python train.py --model="CTC audio transcriber" --dataset="read English sentences (LibriTTS-R)" --train_examples=15625 --gain_aug_db=10 --time_shift_ms=100 --input="waveform_16khz" --tokenizer="word" --vocab_size=8027 --arch="gmlp" --norm="rmsnorm" --mlp_ratio=6 --drop_path=0.1 --wave_strides=[5, 2, 2, 2, 2, 2] --subsampling=2 --layers=10 --width=160 --residual_init="none" --optimizer="soap" --beta2=0.999 --lr=0.0034 --beta1=0.95 --shampoo_beta=0.999 --eps=1e-08 --precondition_frequency=32 --max_precond_dim=1536 --one_sided=false --adamw_lr_other_params=0.0012 --steps=4300 --batch_size=64 --epochs=17.6 --lr_schedule="cosine_restarts" --final_lr_fraction=0.1 --warmup_steps=430 --weight_decay=0.0 --adamw_weight_decay_other_params=0.01
Rows from block 4, named by matrix and row number. Each number is 128 + 24 x the weight over the matrix's rms, rounded and kept within 0 to 255. All counts start at 0. Numbers have three digits each.
# f: spatial gating (model.blocks.4.mixer.f.weight, 250x250), inputs 0-62
f.24:092110153099116132106125112113125158119112130148117127118113122143139096112118131115142109130125097139118130124131128120123111135131116122109149115114129130127131136136109129114151135114146
f.25:127115119112117109119110129135098124152123140109131108137139127120135121143139123118121084116133106114094117121127102113123131115106161130108138144125119148099138142143118116131133122140148
f.26:169123152139113130132126134123147139137118126164112142127139139127136135139131124125120116113123123131121135124127117130130103104124093124143124109132122123108142150120118133141149158139152
f.27:133152119161118133118113138123107145100107121135092165103107133139160123115143126121134125134160124124117135150118125153127128152139131137118094137111110104105142114104109152135143142130114
f.28:125102116119141118121123121129115133135140131133131123117145115129130108148113122106114129129117115125110135135141122155130129142135118123143133140134137086133125120126128148130165119103149
f.29:192151153137113108110133135149142134133106107126124147143147098188147142144147158145134113133157101086107100129097094127148134143112115141152129144102133131123150118130187129140116155120125
f.30:092108088116101150117131137115140144133137131156102158123097155113145136147127164123111139106126118097087102119135106129112103129126129120131111147134144155066116132130122117128137109167125
f.31:124095120125111135134130121120119112131102125133123136121142132105133115147133158141096158141086149150127119139138128116133092127119131119126099135137138103153121119105167106145149120140123
f.32:126099122102158125142133151136139108132128109140118096117120120136135128121153141141107164142118126121128098122114107100132127129127099132153116130120114111108121115109101119113096105132108
f.33:105123135108147148108123132117115146127136122137126120141132139143124145134144121145138124129131109112111143117126099101114121146129125133134114106117126116130158119129119125124137138141130
f.34:163126119122137127123131142136124144139104119120121120125133120138137126168155150147141143119141145102104126129135119117103113126140102099197118127117150138114170123137121131140133134123130
f.35:134137112121117116138132166143143139124137127112115145104133098145120123137156146133126151144095144109148121124123088111097116083126087129150137097140098147116142131116129102130100115100105
f.36:116147134159146097118142133136164130113141115157137123132135126131121127113142136117129140099119135134113114122146108143126116133115113127147101124110098125111147121133134128113133108110116
f.37:098135159136147117138118122155134146098119128136115154138124124126144121115122132137102150121147127111125147124114099121124099132136114084146087106067142084149166110134133147146124130140125
f.38:158139107131118131123138134109113138159135121111128157118121120145137109129131132126148128138137138135160114115145123118131126122130103144132142143095107121126102143104106106105128101131134
f.39:144119133118125132145151138137150147136122144124131128118138126125112129130129123144154161129142153138139134133139126132128128149142113121138093127093094117116139128096162115129127136138129
f.40:109108147132112140113131134135112123114138144127126113106138117146145118116124127136117153123125145111131141128153121131152144127165125121135129116106119136148142145135131140121134121106127
f.41:098137111132134127127128139123130134115140132133155109127108119097125158108138149127121121110131129109145110138128139135123128121106118126120104110101113123125145115148156113120124124179118
f.42:107116130099116127144132100143148117149098138120136107100119145134133120108126134115138134135131126125137136097137105089138103106112116146102090153100107103138131091111147115097134099153127
f.43:129146136126103159126155111134136126122155136129126156117122113168115151161146144142127110144126125137120124142111131104103112140131146120147126114117134100145117098129126123115113116139126
f.44:112134122113084141118115129112132137139138155100159121119138128124113125141128147127129111129120143130142138124125142139115138116139145153114110143134126133111089117119116140112126118134114
f.45:097140144145132127132129131146094179105122147154126163141144139151117102122119125131137148126111124115132105127133109125123096129124139147124107121107116113141120105127138137129122144151113
f.46:032143195080145109103126123093190105152140122080145129142177151137154136194176179142140092069107089102083065083132000025054115054080056074049110106126154130122141131166119173075133128068152
f.47:110115130124143122146140154145142141167125115112133105109119118118123114103127137114109101099132099110130122109127111118098120128131133141103117146124111113137140116140151115105126149143144
f.48:118140110149159120140109130126136140138133127148128138140139146137129139134113128158159155125136148129149138143147155161150135129136142137126159099155124140152142125126131110112130122116106
f.49:093124116106135147126156118149098107125106121131111127126130113124121138116138131131118109111152114127135155111143125118127124139132144128113113140132137152136141125117122129105107144132097
f.50:165161147172096152152142151132119146127140127132121135119131123131122118109136128130141151112148154147150137126138148133136121143140121139137122119125138131102114123133120121102149128106124
f.51:126111105110161131131127127116122141146108147125123126140143125121126152122130132140148104125140108116140163110151125128140138114124107147120129122112103148119113117139129147089101104119117
f.52:076116118107084128149129114138102100105127117107148125140119141127138131121118148127134108095140123141120144148114138125114150117126134137139128134095131127129132135113126132107093127142123
f.53:200132125154203090113133117168106122153138124173110168142146166153158148176154100120120083138147118138089130132105091093081118089094105097071137118139124105148110101106161119128112071122116
f.54:101131145129120110125130122098143118129105148146110133144156126126124138137095115132121144122112132138121135141134132124117102154152164135117143136128142152138114147139095110088121119157139
f.55:116137086136132122129131138177130137122135158130149117115122121113115122121146130092117135141149154119133113114130118135138134097116132136136140153151130105140113126117134151119122137134125
f.56:224241255255165157119138174086092069139146095082113176106119121173122131211180152190134255168105187220206182165196221228180135104151126161233131130140146152155131153142149046154105155119131
f.57:000073113152138158062116126097130166165122136098130092168110112110083129090100066094053112108083130174136135093131151131120182146159187217161120142172172149086119135140187131131129123137127
f.58:143133163145148141129139110135141123119119139138120120126121098116117110117129142117152134135138141126141172143125141126103163146127160139148143135161131130126134144142121124107132112119139
f.59:128134126125146127139137124139129124142135135141112089130161142132127106123130118134121141133142145132137125123130100120122135115115122137136131125116131126136155134114093116133139132136116
f.60:073141113138121100116116113097132126129097131121130132126134135117113140147117107130129140121097148156130155130159141150131158119111138134114123109132135116129108135107145130145115131098131
f.61:101108108120126107135137122118134137133109127124124127123136103126128122128114110128119131153149163128103107128111134130152107122115125134123135092129135145112117122159092169152128136112139
f.62:119123140132105118131111121114136120117112110139085137108107138134146110125135119142111114119139139134130123132108126122154136125147148150089151123144129136112122154106125135133130124108126
f.63:159135111106145165142144136139115129143092118119117113121115135144118104120125136121105169139111169122145120115150121139172126115116106145153144098129133126109131139158088102151152137130125
f.64:114115140127130117126133119147105131116148120118120130125134120129130115152126104154126129140122127122123142146106110128137136125137138145111146128152138162140141133117102124134131132127128
f.65:124140096138137127132122145139147132102116114101107118113108124119122129127108100135156146130148156153139130151141112158130137125128120109149132105131133100120126130106128134136146132112138
f.66:109145130133139133142132124144128153129143124129128153134138126110126143130128130139146133126145157132134128134115120142138117122153111142137142166137148143148127139117123146147128161133128
f.67:116146139120129127126096115129133107115126121135129143125136159150139115137125093104138114137141114138122109139130145128126140117107152109128116132148131106102116129126103133139126131148119
f.68:150138135164100124129153143144135153125157127143130112120118114109129136128121123134134124121114133096132109098123128136139106155133123135137121108128141137109129142134111124147140140141156
f.69:138160122174114135119167114126119135145145135142150126152116135115118122130140121130140147151145123113118145133108114116129103124128128156088140140140145156156116150134116129140147092136126
f.70:128111144087134151139120118108121136122110104117121117122141123126144128124128136113119118141118115120113133137099138134167136130139152157128115129134129140130131112143133147160150149144151
f.71:114069117082124142128098157118131115129152099130110123141130143143138133133126126113146150154122144147120132106134155121132154136138151123128137137146131140131115124122125139143125151109131
f.72:154160166134119113111140138120115121129135154119136139118113117115118105112119093123119136121117167133129125140132132124116118109104120121155157115108135135157142131133151106091125115129142
f.73:152094122114121149120134135141117112120162128120149109130093119116103142118129137148130134151128158138148125131127126139129112127125091119146118136120138122128145129112161136130096111121117
f.74:129124126137119150133116120136132133119126120122132103115115115108103115102126126138137158121129144124128141112159122133140130161121107131105148146110142136139104138109102145118139149137162
f.75:096114127120134141161137107119106103112142122143118136119130145129127151109131139149141138148148136126110120117140130131138129123131140145140116121119144117105123146114099148112133103133144
f.76:077181124107118104117131138110139135147121113139111143132127139146133144128120115124116134187151150167124123147125140135138196114166163158154172098171148130152108160117099131123128123115121
f.77:104125143120098126126136116128146123129131135114146130149119117143120128123118118124124127118120140126131139141146149125142114109116115122100125132102097126155132098134145135133144157126145
f.78:139140151150125117089112136119136132136090125137158171148147135151124126115162134141153131105133102122118135132145151099134133139124130118143109132100144115133140131143129130139108151135157
f.79:082101072126158153136136168112139108108093119125038115112112123117166111134180133091132130110168129146138144160135171119156182139099175151080112153095086059173111097130123199093153042067087
f.80:186125142170136112134140118140136143116151109134161149149144154135131135116114144134147126117137116142123113134119114132122125126114127113114128133125143124114154149132119138126126120128136
f.81:124133133111122160151139150134104107117115113118133146123124152147140125149115127132134122134101119132119114109126123141112130129109114140132118120124146133123120140125157136129157163134135
f.82:149107114112134097148119147130125122124125115134140087138123150101133135102121138122148105115152153133157133130107112134136131129117103123133141151112139110127141116125116135131139117116139
f.83:121102117105109140132139129139122129145133152131166108173137123133132132101140127087130113127131115114148136098136138102138131117119130139130104131112122118127120125120120121088111086093124
f.84:109085110085125129108141112120150136159127111101107119133132128121112138124129129113108116134109104148103117110113110123088117109115114099101123137113119114156119143139107123156160124128145
f.85:105117123152135120100113123148146098127111134156133147133131105137134110143116132129109138135126130127127142148136136135131136108118090109118129126122130113128163106108148114121092099120114
f.86:109110122113158124104120112121120077090104131141140133124125124138166152152148137127114131110142109106113129133106132123127160139136132121122149122161130157136164152116107122152145135106118
f.87:115211191168193173149141130174199143144145145140085146115125121098114094121127127122158159143132105154126159134192142128147153169140141184071146117155094135153132105102131162074157088123103
f.88:055147167148133128154103122130119145159114118152136138122129105134128127128140134103184089132128118108107185114133129138129133151128111139115130164164162144135122157107133112108098091118114
f.89:134122112136145127135123119107132110108136138166135136158129136135118139131108115143111143138133127152158142106122145136151115129169096136140151130115145115148133127136121126127149098127122
f.90:096143111128136129119122153120139186110136112126122120128087102111129157127115120131169088115087112191164142114180221174165223139182241180173129107079112067123094055131203142049095105102104
f.91:126166111169114157136134129135144144137141123150146135131129130116134130101127129128137134128153127112119134128122109119116120129111140103101151119133130134152112117118138134143142133133135
f.92:114094101110099139120134114156120165111119118137111134110142088120112169140122149138126128116139122177119147154132150138124105112145109115168117108131138149135164117124130149140114115101136
f.93:120114163103146156130117132145123127116130106120112121115140138116152099141115120149120102118143118100131124149138138134147186145134133114116110139148128124143148142129149118130150137118140
f.94:159144116132139107122128122122116142114127152109135104091143117127115107134158118121109117141110111113143119126118142119137125133137143139117115120144129127104114132132132121155120149127122
f.95:130204126108096150118144139110159129105157110141104141164090147117119158160122081131169113081126127120125124154131137132112110155150179135118212219255183255182171255127115126174145117090124
f.96:135145135151133129115140125147125158115121118124128136134137141161125150120143148123143146108117120126105108133121105127124110139129118133146132111116107126145114116132129139132137110108112
f.97:202126162128130151120105134148094130117139136137115135133139129150143125137135130137130108140145117126132144133118157126169129131124104110146124126109128139149114108140144141109100115094117
f.98:151145121168124109130101127143122112142123138109120104104128130118127105117115127162142148161134110122127108122133114146132126161144162132096129130109138111146147117136126115123116136142135
f.99:159121134099144129140140130145150143094125121106139108126135121124136133098121110099131110118137125114121132120120122135120114132127117104146128131111138123149136097135129150117125152125122
f.100:170135120123134133121101182147115173101143125110127104093126102112112111132122092147165124141134090149109122152153189132156213155208245202143194108129093081071110073096162159070149092115141
f.101:148160141125132144128103128126131111108141128167129142180130125126118131118124117116143094118111120101125131129136137148125124139128103105126071089138131110135110128127130144131130143146136
f.102:117102149157137144121128125116131122127137108146131134135149126143148115133151152131118134126107128126102134098128135117121148134128129104155152117121124142127122118142127108106147128131134
f.103:127119101144139139130126133133095149145127161131146138141131135129130102114130119108114115122133141139161134137132149150137118129125129088114123128099137139116113102129144124117103118126113
f.104:110167142125148095112138108137135094124135096150128133138134125105105127115120107105095123089157148107158071168129112153112141183118126116092125112119138129143127214091140142189210252216206
f.105:130122122110117112151111139134144127145129121107129142122104113149115140126126112129142152137109144132136103111132144145142123144135106125127143148133133128138135141136083136122143115133135
f.106:122147148147141105120106126124102125119122156142140137154124139135154128109102114120112130121120113121107140120114120113116135127118116115117104121088119114114118088143093143104084127128122
f.107:130115147145148096134132135141136119138151131126107128125140112141118118129108133105112149133111128126151128135141100169116143132169144138174111141133124100135107126129133128146123126129114
f.108:121125127133120105136153142133116110123093130128130122145129142104111122132111121112124094119132109113103141133117124111132110109118130142139134143118100139145125092132121132132113099085114
f.109:088069102113160135155123164140136102107154143122122121137158126127158126137113146134124073081141123110117139123126146102096130131129137105140133123140129129106156127134143130123124130145134
f.110:139072141104116107150110116136098130116128129106143111166110158101118122107122134123127139136115120119132137138122131154127128140110150128131120123109108098122134095132144116110118129142134
f.111:099149127131117151138155119151111124142114137136139135142132138125126104143123135113135140149122128137136142120140117130135131150134132133123162141120129131134117101130122129136123134116109
f.112:128110138123123148117129136126111137149132097118152126148108153108131121124128109141105177147091118120136145114134117122123139101107111094128112120132114129162103101143146121119144114114136
f.113:132121096116097155115133113098129129112118138113123110142124128146144127119121109126118108120122129136141123116125143107124118123123125125103144126146156151122119143128102122162147144142121
f.114:155116138142133121124111140147132139156137110127133161125145129140117121127131105131126108122139121151111110135100111120124132114144115129127133103141080128131146119137133127114089115097121
f.115:143145123126093159143115129132117134131118125129128136148136124103143130114130140116123091126130123134111135113143138107128141123130120122099138145133128163143118138134132142106121094110121
f.116:154132116123097141117113127112112120130133145140134115138128127135120142117120137172132150134132122128134124126133145135118123141144140114142157111128137161112133146137120156167132119098136
f.117:133118114165146112155130153139100132105136126148139099144121129142141143150139111141123151148118123128128127135107115104109163128130140131174139100136104136116122119137097115143129140098117
f.118:135135114140116101120134147148142127119126107133105126119131116114134151123133135127136119114144133120133141126147131124124124120109135107133142150083103144116150105116101147094109110135093
f.119:139144133111126111119109106105123115115099126131117122118141130142139102163111149148143119132130143118124109115129135100105133152148145150115160172136136133130133155141139133147149132141148
f.120:158101120113129117098112100124136136141105130115131123150127108113131115120127132113136089131118125122130136097137165166134149123120144104094142131144112127165125120139156126107136128115122
f.121:170124114118138121102099138089130121133143112169130125103124104127121112152119104134150161165161138148147144148107141123096107127121117115120104130134125100156100145167122104120133138141151
f.122:050087061147113092139134087134176136152143142115127137090102144116086146087091166119124120150133127090120078077111089157087102079127090071084107117112117083139080132119094115157149200193128
f.123:135169154138132097127107132150169124141129105096152150111129177174140176163134141202143127178104121093154108116079080133123099108114094073174090114102062113099100098082050127153161115110133
f.124:138165117145148136130121121141113126136119112142116130158115127121129130129124135117119105119118128147118140163116148092093114124112123102154114137123122140135167086128150134140126120126125
f.125:122120075103059126156142126113126121139133114128159117152141154111121092118134153134108117122148134112131140127132120130158135110114120146108143146123144150113152106145132119112129125094121
f.126:206153135132083098134144108125184125140107129164137102153146143096109122121147141121125130130168125148169098159135144116160105165143107164050099083121149111090078130123123135116109157134144
f.127:136117103119141112140121124113110088136130124170137106138141144156147138107134134121122120128127105138113123155122083156071116146139126129148126108124131098104149122139114098131121147139092
f.128:152129101097124106130135151124138149115104105089115106158135135104124115099107126122160090112132110103105151094116092107130115121130107125090116133117136124134110108154173136126115145111129
f.129:148095098082128133126116137118145141118113137118125153138148156109116119126137166143160139120107128110101093126112097123127140132125135128126113121120135141120104123164104158112121134146146
f.130:166128143122138149107111106138139136125120142151142102120132156119117151130153119160127151129126121146113136149138135104145100137145127146122129129107118101111144092131121140118122131146112
f.131:255149112153114134121126127107011090102103069089113057061081038157099127109111101056122137136144075201112155096151135185088133173103153175185150130210196154123128225201162124235230230255195
f.132:000096102127108145116095092110120123118087103080113105110163145095097149161122087130148121143156108126105097102117115125083120111105141109080124095076128096099101138088132081088085068117103
f.133:067150132082103116146157146150128114122136168120147156155130139109132125108125163075114166121135085098172126115114130085095094126108120086186140117076070137091161113131126088133058139119133
f.134:118127180105135122124134077123142105085102129112152127141115141111163106107112127129174118141120123117113123131111131160140127114106154131113180148186107129195147151134110176129153106103138
f.135:000065091123153084149120143131132132109118138065146167095131127113111142165129127106129109113133092139155089126099095148116115105099118138169120086183131152106125150142151129129120105155123
f.136:153161135189166140115136159110119130166106127162124143137118113150122137125148142121134153139141124128124137137119135161129141145144097149137114129105094098137141105133115147109085109137146
f.137:153145095133151153139132102091126121116131120141142122126102145106158139124120126124121125149143115121090155131131156127116107151121111137140104103143129128109129127147117134149150124122140
f.138:017132138096150147127137201146126174118117162110137125156149118117107133112119096123115131116102126097127095117122127135138091167088135122182160159148171135092157161160178143134138131137130
f.139:105120132151177102121139167116127128124119072114134113133122116164134142201162135166142202153149183164152138153113140144125145138136133121146115123145130148125095115113065154128115117137152
f.140:080122100131145173158106138121151148146112134119096140084148131113164142132135100094101117140133163120092151137152154113100129141140139134151122154112163101136171102150162118096103135110100
f.141:134105116122140158147117111149104116116137154103153124127125106123104145099118116143133106124138124127121100144118123099117113151129161117150114114135098144113121142145127143147164142144143
f.142:109059126085153129144150130118124149151131153122129131125115129131136118166145151125099156109144132144131075118091118122102125100140121141107152130139125117138072123117096103153101159157144
f.143:196145118141090158144145154126115126135152136115121142085127111130107119148127129171118151120111127160149138144148137140159148091151165149158109121105127110138143106148144101135092125098101
f.144:123151125109131142139137114095126145121107166149115104120129148100130145159119106119133119129121108113133130122101125143118104121124121118126109138142128156102147130116141156142140131130136
f.145:108101132143127122110108128129117123093154138115116130111120123120132125140131137141113137117101121127143130116115140118131100119139108119131128156161133129152125105141142089134131124130124
f.146:080120122135158132112139137141152126144148163150172146134150126159141136123115151113112112129115119099128109108122115127129133123114134118091127127121132123158144111151132116123100133145152
f.147:112163109125127124135136124115164159132139120095139102096131108110107127130122145127130127117136158131151111143122138148122138133133154149089129105112095171148096137133113121119176153143127
f.148:145135142135121153141144138126127123143161123117130129116113145134113122149127144118136142121128119140144131130116145094135121104163102109166118106140110148125115138138123120117141123107122
f.149:129095136126134133132131122137136153134125154140137131125121107141143119149132113125130106103115107105133127109128124103122115097109128100104104129123131118102125122132158117132125119113126
f.150:103104136101132131139136091111141139133092131119122127105100095108114110110110119121108097135097120110149114131112152147162147133124140114097117147125157115108115125107114126140115085131163
f.151:121120134099133134146137138112152124115139117139129127121143132132141117121141137139121141120157129108135128118119159145146118140109131144132111119134137131147114127143144157112154114119106
f.152:191159098158133155116122106118120116142126177116166144136152139115159137149116091078124089090142137121105118146159116078118126144163182092147134130109132108135134123135145122131125132125074
f.153:120140116146107141146144118139134120153150135124102120151099122116116131084118117105127113136113122139113140133112109110133141116112134114116142108125144127127120130126136132105143117119130
f.154:167115107120156116126137103110128116153132143145121115126128137138098122127139125146136114140138103118087118124104123106144134128134119142144134107104121160105133161146173106134129142127135
f.155:115162161180110138118153135153117152092119119131120142129112124137136118154155148140134122120106138106146142144159128121150133103114104136132106125098105117118142118155130115121137136119133
f.156:151121134134126131133130117112107101143146151144129119111102136149144130124163141128113125126120117119116121133137140101121122114122131130144104134122128115119150131119107082154116115161128
f.157:090106129154149095141119120155132120119122134120113142114127117147122132146145129147102116107116139119111128116119138121126120126107136127141161118136148134107142128140112135088122118113113
f.158:131133129128124146129151101134148124134118105133116149127141130145112118142137135123123136112112126141124124120135146127139145113120105124131119146128117099095128138120164093113105127129128
f.159:109120151122112116143118149118123120105133134127140123123117149126158153119128117115111115132141133119110112122105132126126152092111136134140131149125127122148114143137141152140129133153144
f.160:147146128148113126126122153134113125115140136142091132114124128116132144122140096111125121138141129141125148119136119135149146128119136147145152127144126148129129138128129139143132139137100
f.161:125130117109160155144150125147153085148123132120110119143112123120136147115148134117131126132129119128103099133123109121112150133136127129129163153108151122128138126081119113117122132152137
f.162:155144125126131141141119128102117130142116095130150100120110109132065109161100123126126139126119127112110136096085120155183082156144115157101161110124149108087165147181153124144112126117114
f.163:102089101132150091150138136107137126128131141136142170153106152152150136116126135105135120115155122131110121125152155143149119134127119129152110148162118139152135145103088099142104106109129
f.164:100171103134102099135127125134132143135157128117140146113124123140114156117149135131142111125116137138113122133118131153136117129150152144079126154150137154122086136073125132153120141150126
f.165:114147128114156118120129112148149095107113149120139131132114108132134126131126130143144139126128112153154137131157094143136135128096119146117109142131129119140113111130108134124130146120105
f.166:161142116143117116127123101119132138133147124136112158119132151125141135104124117126103117107136128143133120144140175148131117161142180130107167136150156146104117116107112118122107119100121
f.167:134148134131146112120134161120122142128153125120140141126108143121122097155092137112119139134130133146149119136147116138139154129126135144130131125104124134147125137165110123137135131138128
f.168:137117140143149121143134136119111143137131137140125110133133134107140118131129135153126120128125121153135121120136133122130113120114111148108136159158154100145120136146132115124130129117110
f.169:117141128128131139128125121140134132119145142142139128103109135097116112126107104148137144148107162130144127134119126130139103116123101134122117123112114116095107131133159141143131143171119
f.170:016201103146167096102155104156137105140108142130095103122182160117117118163115178126117103157130146111142130134134131148132091167151106134043108129115123117101108089144109174196140143129139
f.171:124142126127098093134122127120141109116131096129129128131093131128122111148109119104147122138127130148123150135120151129110111144135145142115146116148163152142125135127149123093130114115115
f.172:150104098111095099120118100106129138142129145129108136131133159114113153110123136119109112135141116120121120126087123127137139129147140117132134107130127132134136133133118137147137177133132
f.173:086137108113138134140112130151131138113138119131108140128144118126133139154121140140129167133117146129141138132157125145130131114125121092170141089111121113118108149098131155158115130124116
f.174:188124133103119145129102143139118125112123106130121118115139125083115148112104142149121121144125113122115141129118119121131118133137146141130110123133103146157142143131154134127141130137119
f.175:154106127146158100118136139139140107141137146110115108104120112144124118140127131151121156122122138154124111122105118107143122138137148139128137118110137081151136153145102154124105126141130
f.176:195140121120106169136128119130126122150138137124116117122104113126129157116127134119133140124131128146135135115127147122114135118130128113126151107154149159090142140118124127145141114119123
f.177:135129136111137112130108122137129137115114121107128121114144127114120111138122138136135145141126134129137105120135107127145100131133150155105139135131123127127151124124131113123140113137111
f.178:149083135099104116131135129115140126168131113100122115104149124103154128142112126160150128098115120151147117149144145127103163117116135151136151143112094125128099123125102134105124121122152
f.179:172151137112130162135125126115132109107113117117108126129135112125100125133127119126137133139140133125106123138127107152129141106104119119118149118131126138142140125119144134128123120131142
f.180:127137150119108129148140143113116130151130111114143107150099135129139159130120117121147106120126137163101157109133141139128112119101128139087112171163109144155094153141151125160137114124130
f.181:121144151136124137133115140117160124103139103135106176137134137146125132129122139130133103111121110149127110140129100142148128141135136106156119108121124092149128106155156117112134119116129
f.182:153134150109081142113117118094141133143128125105145120119116141081111114113123121116104118141126117129120159117128137140130126132118166150125131146132117102128106141128099133143154167163146
f.183:114123145148151101122101115132123101096118138124127105147125128148112121126146103133131132142143095119109125143119148126146150145102133127153106150139116106131138123127141120151123114120114
f.184:166130116114096113163142111134108145125148114100127143119150152145145116135146144147131116146115157086115102114151147165133144139154104128113157140124108126118107123109126129082101124110105
f.185:158125165154127156103131140126108155135163136129153133114116141129113123132141113112123128119147120147139129128137136125137135113130112123126151126152121117113115099136138111158126148154127
f.186:126112113115118115114111129102115140150124148135129131127133138138112144108124113118110115135127121103153126086143118103134112130121111117074105093106111166109115139125158123088123144133112
f.187:150068173140133128124108089125136091101123176151114065169149113126111112083140095143093126153114123123169135102110153086086128142152148151122151118131141119134131156138111123126102082123141
f.188:111151163168125167129141146136105124131118142134112129107139127147120125151102119134134128144103119122131155134162117140121141147157137119140112139125097115099141110139118127087074105119114
f.189:182121109105132116126148145124115150144121104125145126146116133121116158110154151097146137141114144114143165142124144140102104114129118106125111118114126127133118130143121114137135141141144
f.190:149142101117123095118114127110145095127140121135125137146161128121132136122117143141110156128108113138131138121164145118150102124127117138144141149128142147136148164115131124118133112103138
f.191:023107137135124098122119128102160137143127151119142121151116105135117146108139100117127156157152131121081128124117080146103133140146114143108119148129131145124121144164116096116101162136100
f.192:146150142164149125109142108125147112098143146150158107091145111151126128113116117108106123114110145095147102139120108138098129130109106115136141129164115136124144133125144122125152137166133
f.193:084109120127143159130114116137141120105124135129128132132115139126139145093124138123139129127126128160125118122136142155128112140108148105135121110096138141119111115111096119139122117120113
f.194:135134131151141120136118138171096119139139133105138137126131154152158124139137133135129150125138133126114150154136137134144102104097110115178114133144119124144127116116128117138142140120122
f.195:086115127111124106124112139135133122110129116129148140110116131113154097112108121143108128168134112133138158152148158143136150141117136123108147135135135137148094109138109130106142129129130
f.196:131124154134139116092132120121127122125129141166148126123152124139147131139108142120132104105147130108131116125127093099099108111156118143150107135119152116146127126139130119120123134157145
f.197:090126142100122131105135130134153137120140135135133127154119116158116172112154084115128120100118117124084131139123132081130161096088150107144119130144142102119140095121119159092108117104152
f.198:141135164148100137130104131103106128138143126128141110123141129120134133126132130151127178143146142134117137132136147126128142113131114144181139166128113113141131130116139111102085089139118
f.199:139152142133172106123136140163136149106165111150102118160129138113110141114108116128106124124107117138129131144136107152126138169146150112111128152130126130158138119135143128123122122140138
f.200:111074124094125120166151100137119087116104123141124100102140142146134123138159118156096150144120118148147113129136134136127159121133124133121133135136135114124106129118091144127128116115115
f.201:120105092120091110142114100172121114141137124131128102124116102143128144162126127176118167128113176116134122142122111153123127118119097107103154154125146152131126133088164119138120111133124
f.202:150140136193122137123112120131126136155130144134131151098125124118126142146115141158118134110088159128127114124154148140168142142119148165123141132121105139134091175109099126136109133138147
f.203:175133116129088151125128144135111140122122120114136138157145138155143166114139143082103143115106110126143093110125115135122127128156129113110108131115126129150094120117118099150124088171150
f.204:141177122109128137099131127154138132124143135137146143122101151114144128122124150141150132133100120129121118143127111089125119126085120101189126119112116121137139127113144108136126191146102
f.205:147128110121098126132114144093133117121123152124127143119130124131146103162139135132127166127128153142096122159112130153117151111147142153150135148121121125115110130115149134165142153119124
f.206:090145152153131098136111132119149143160130184126114134137117090139106099107171142119123100092080136137132132121139099176124142109057147143117139163174125133111081173080112149181195127147175
f.207:103078119110166131109119097143102115134118110116121132159129117103124121105108099124130127125129161121161139112121141142161138143144150138152165103131122147139118149113127124156168130090136
f.208:116134161104103143118133132122119093149128147111156152114148117120154126147127129146153119117157112136102130129118134130103097102146127107121138112110158147137125142104117117103111158142122
f.209:111110165120119128118127145126115137118084114112138118137114116146130136131167153149141150110112093117120116116126100136121127102114113127137142112137134172130168154133129114162139151124122
f.210:110112128118178137136146132141172151126149108114134125122141141113148122101122133118129118144147121109149109122118131134120114147145134131124167127162151145113138130135145128149178133112146
f.211:151095142112109117143110124148110159118144116131142119136120140108129119129126122142147126102157132102142115131138157130118136127134156123125131106124130100126144132145171141127146154114119
f.212:165085139118109141143166159130123103117138125109144107119125105142149134111114151154165109143133145117131132150114124148126092125132132136142112116080144129111134116110104112130162113157139
f.213:144193098171119152137141126136133150112122137121140122130163128129135111113129122133126122106160112080133094107110113116094118100093138110099124119161136152128130161135156131145165096095126
f.214:143107132092065171123138116128094119136112091118122137106089153158118109139111121105127125114112161130123127156135147145153122140129147113107128145119148124138104148116135094142128145123118
f.215:150153152156161150163156123152119103137123105123126134133110143164111125123115097140135151111114122122135136142139139123117126146121121114159121125117141115138132131146131122152152104160146
f.216:128140136116134121117153117133155137112130114134145153136101112143129135123145141115144130121149111132125134135114095119122128122139098135146106109105113146116147106130117156134130150091151
f.217:121154124094117127141124118121087109118135106116128108131120108122133096127139125146125128169133144121123144116132118124151123129115117148130133134126139144109130153107114093099134105121118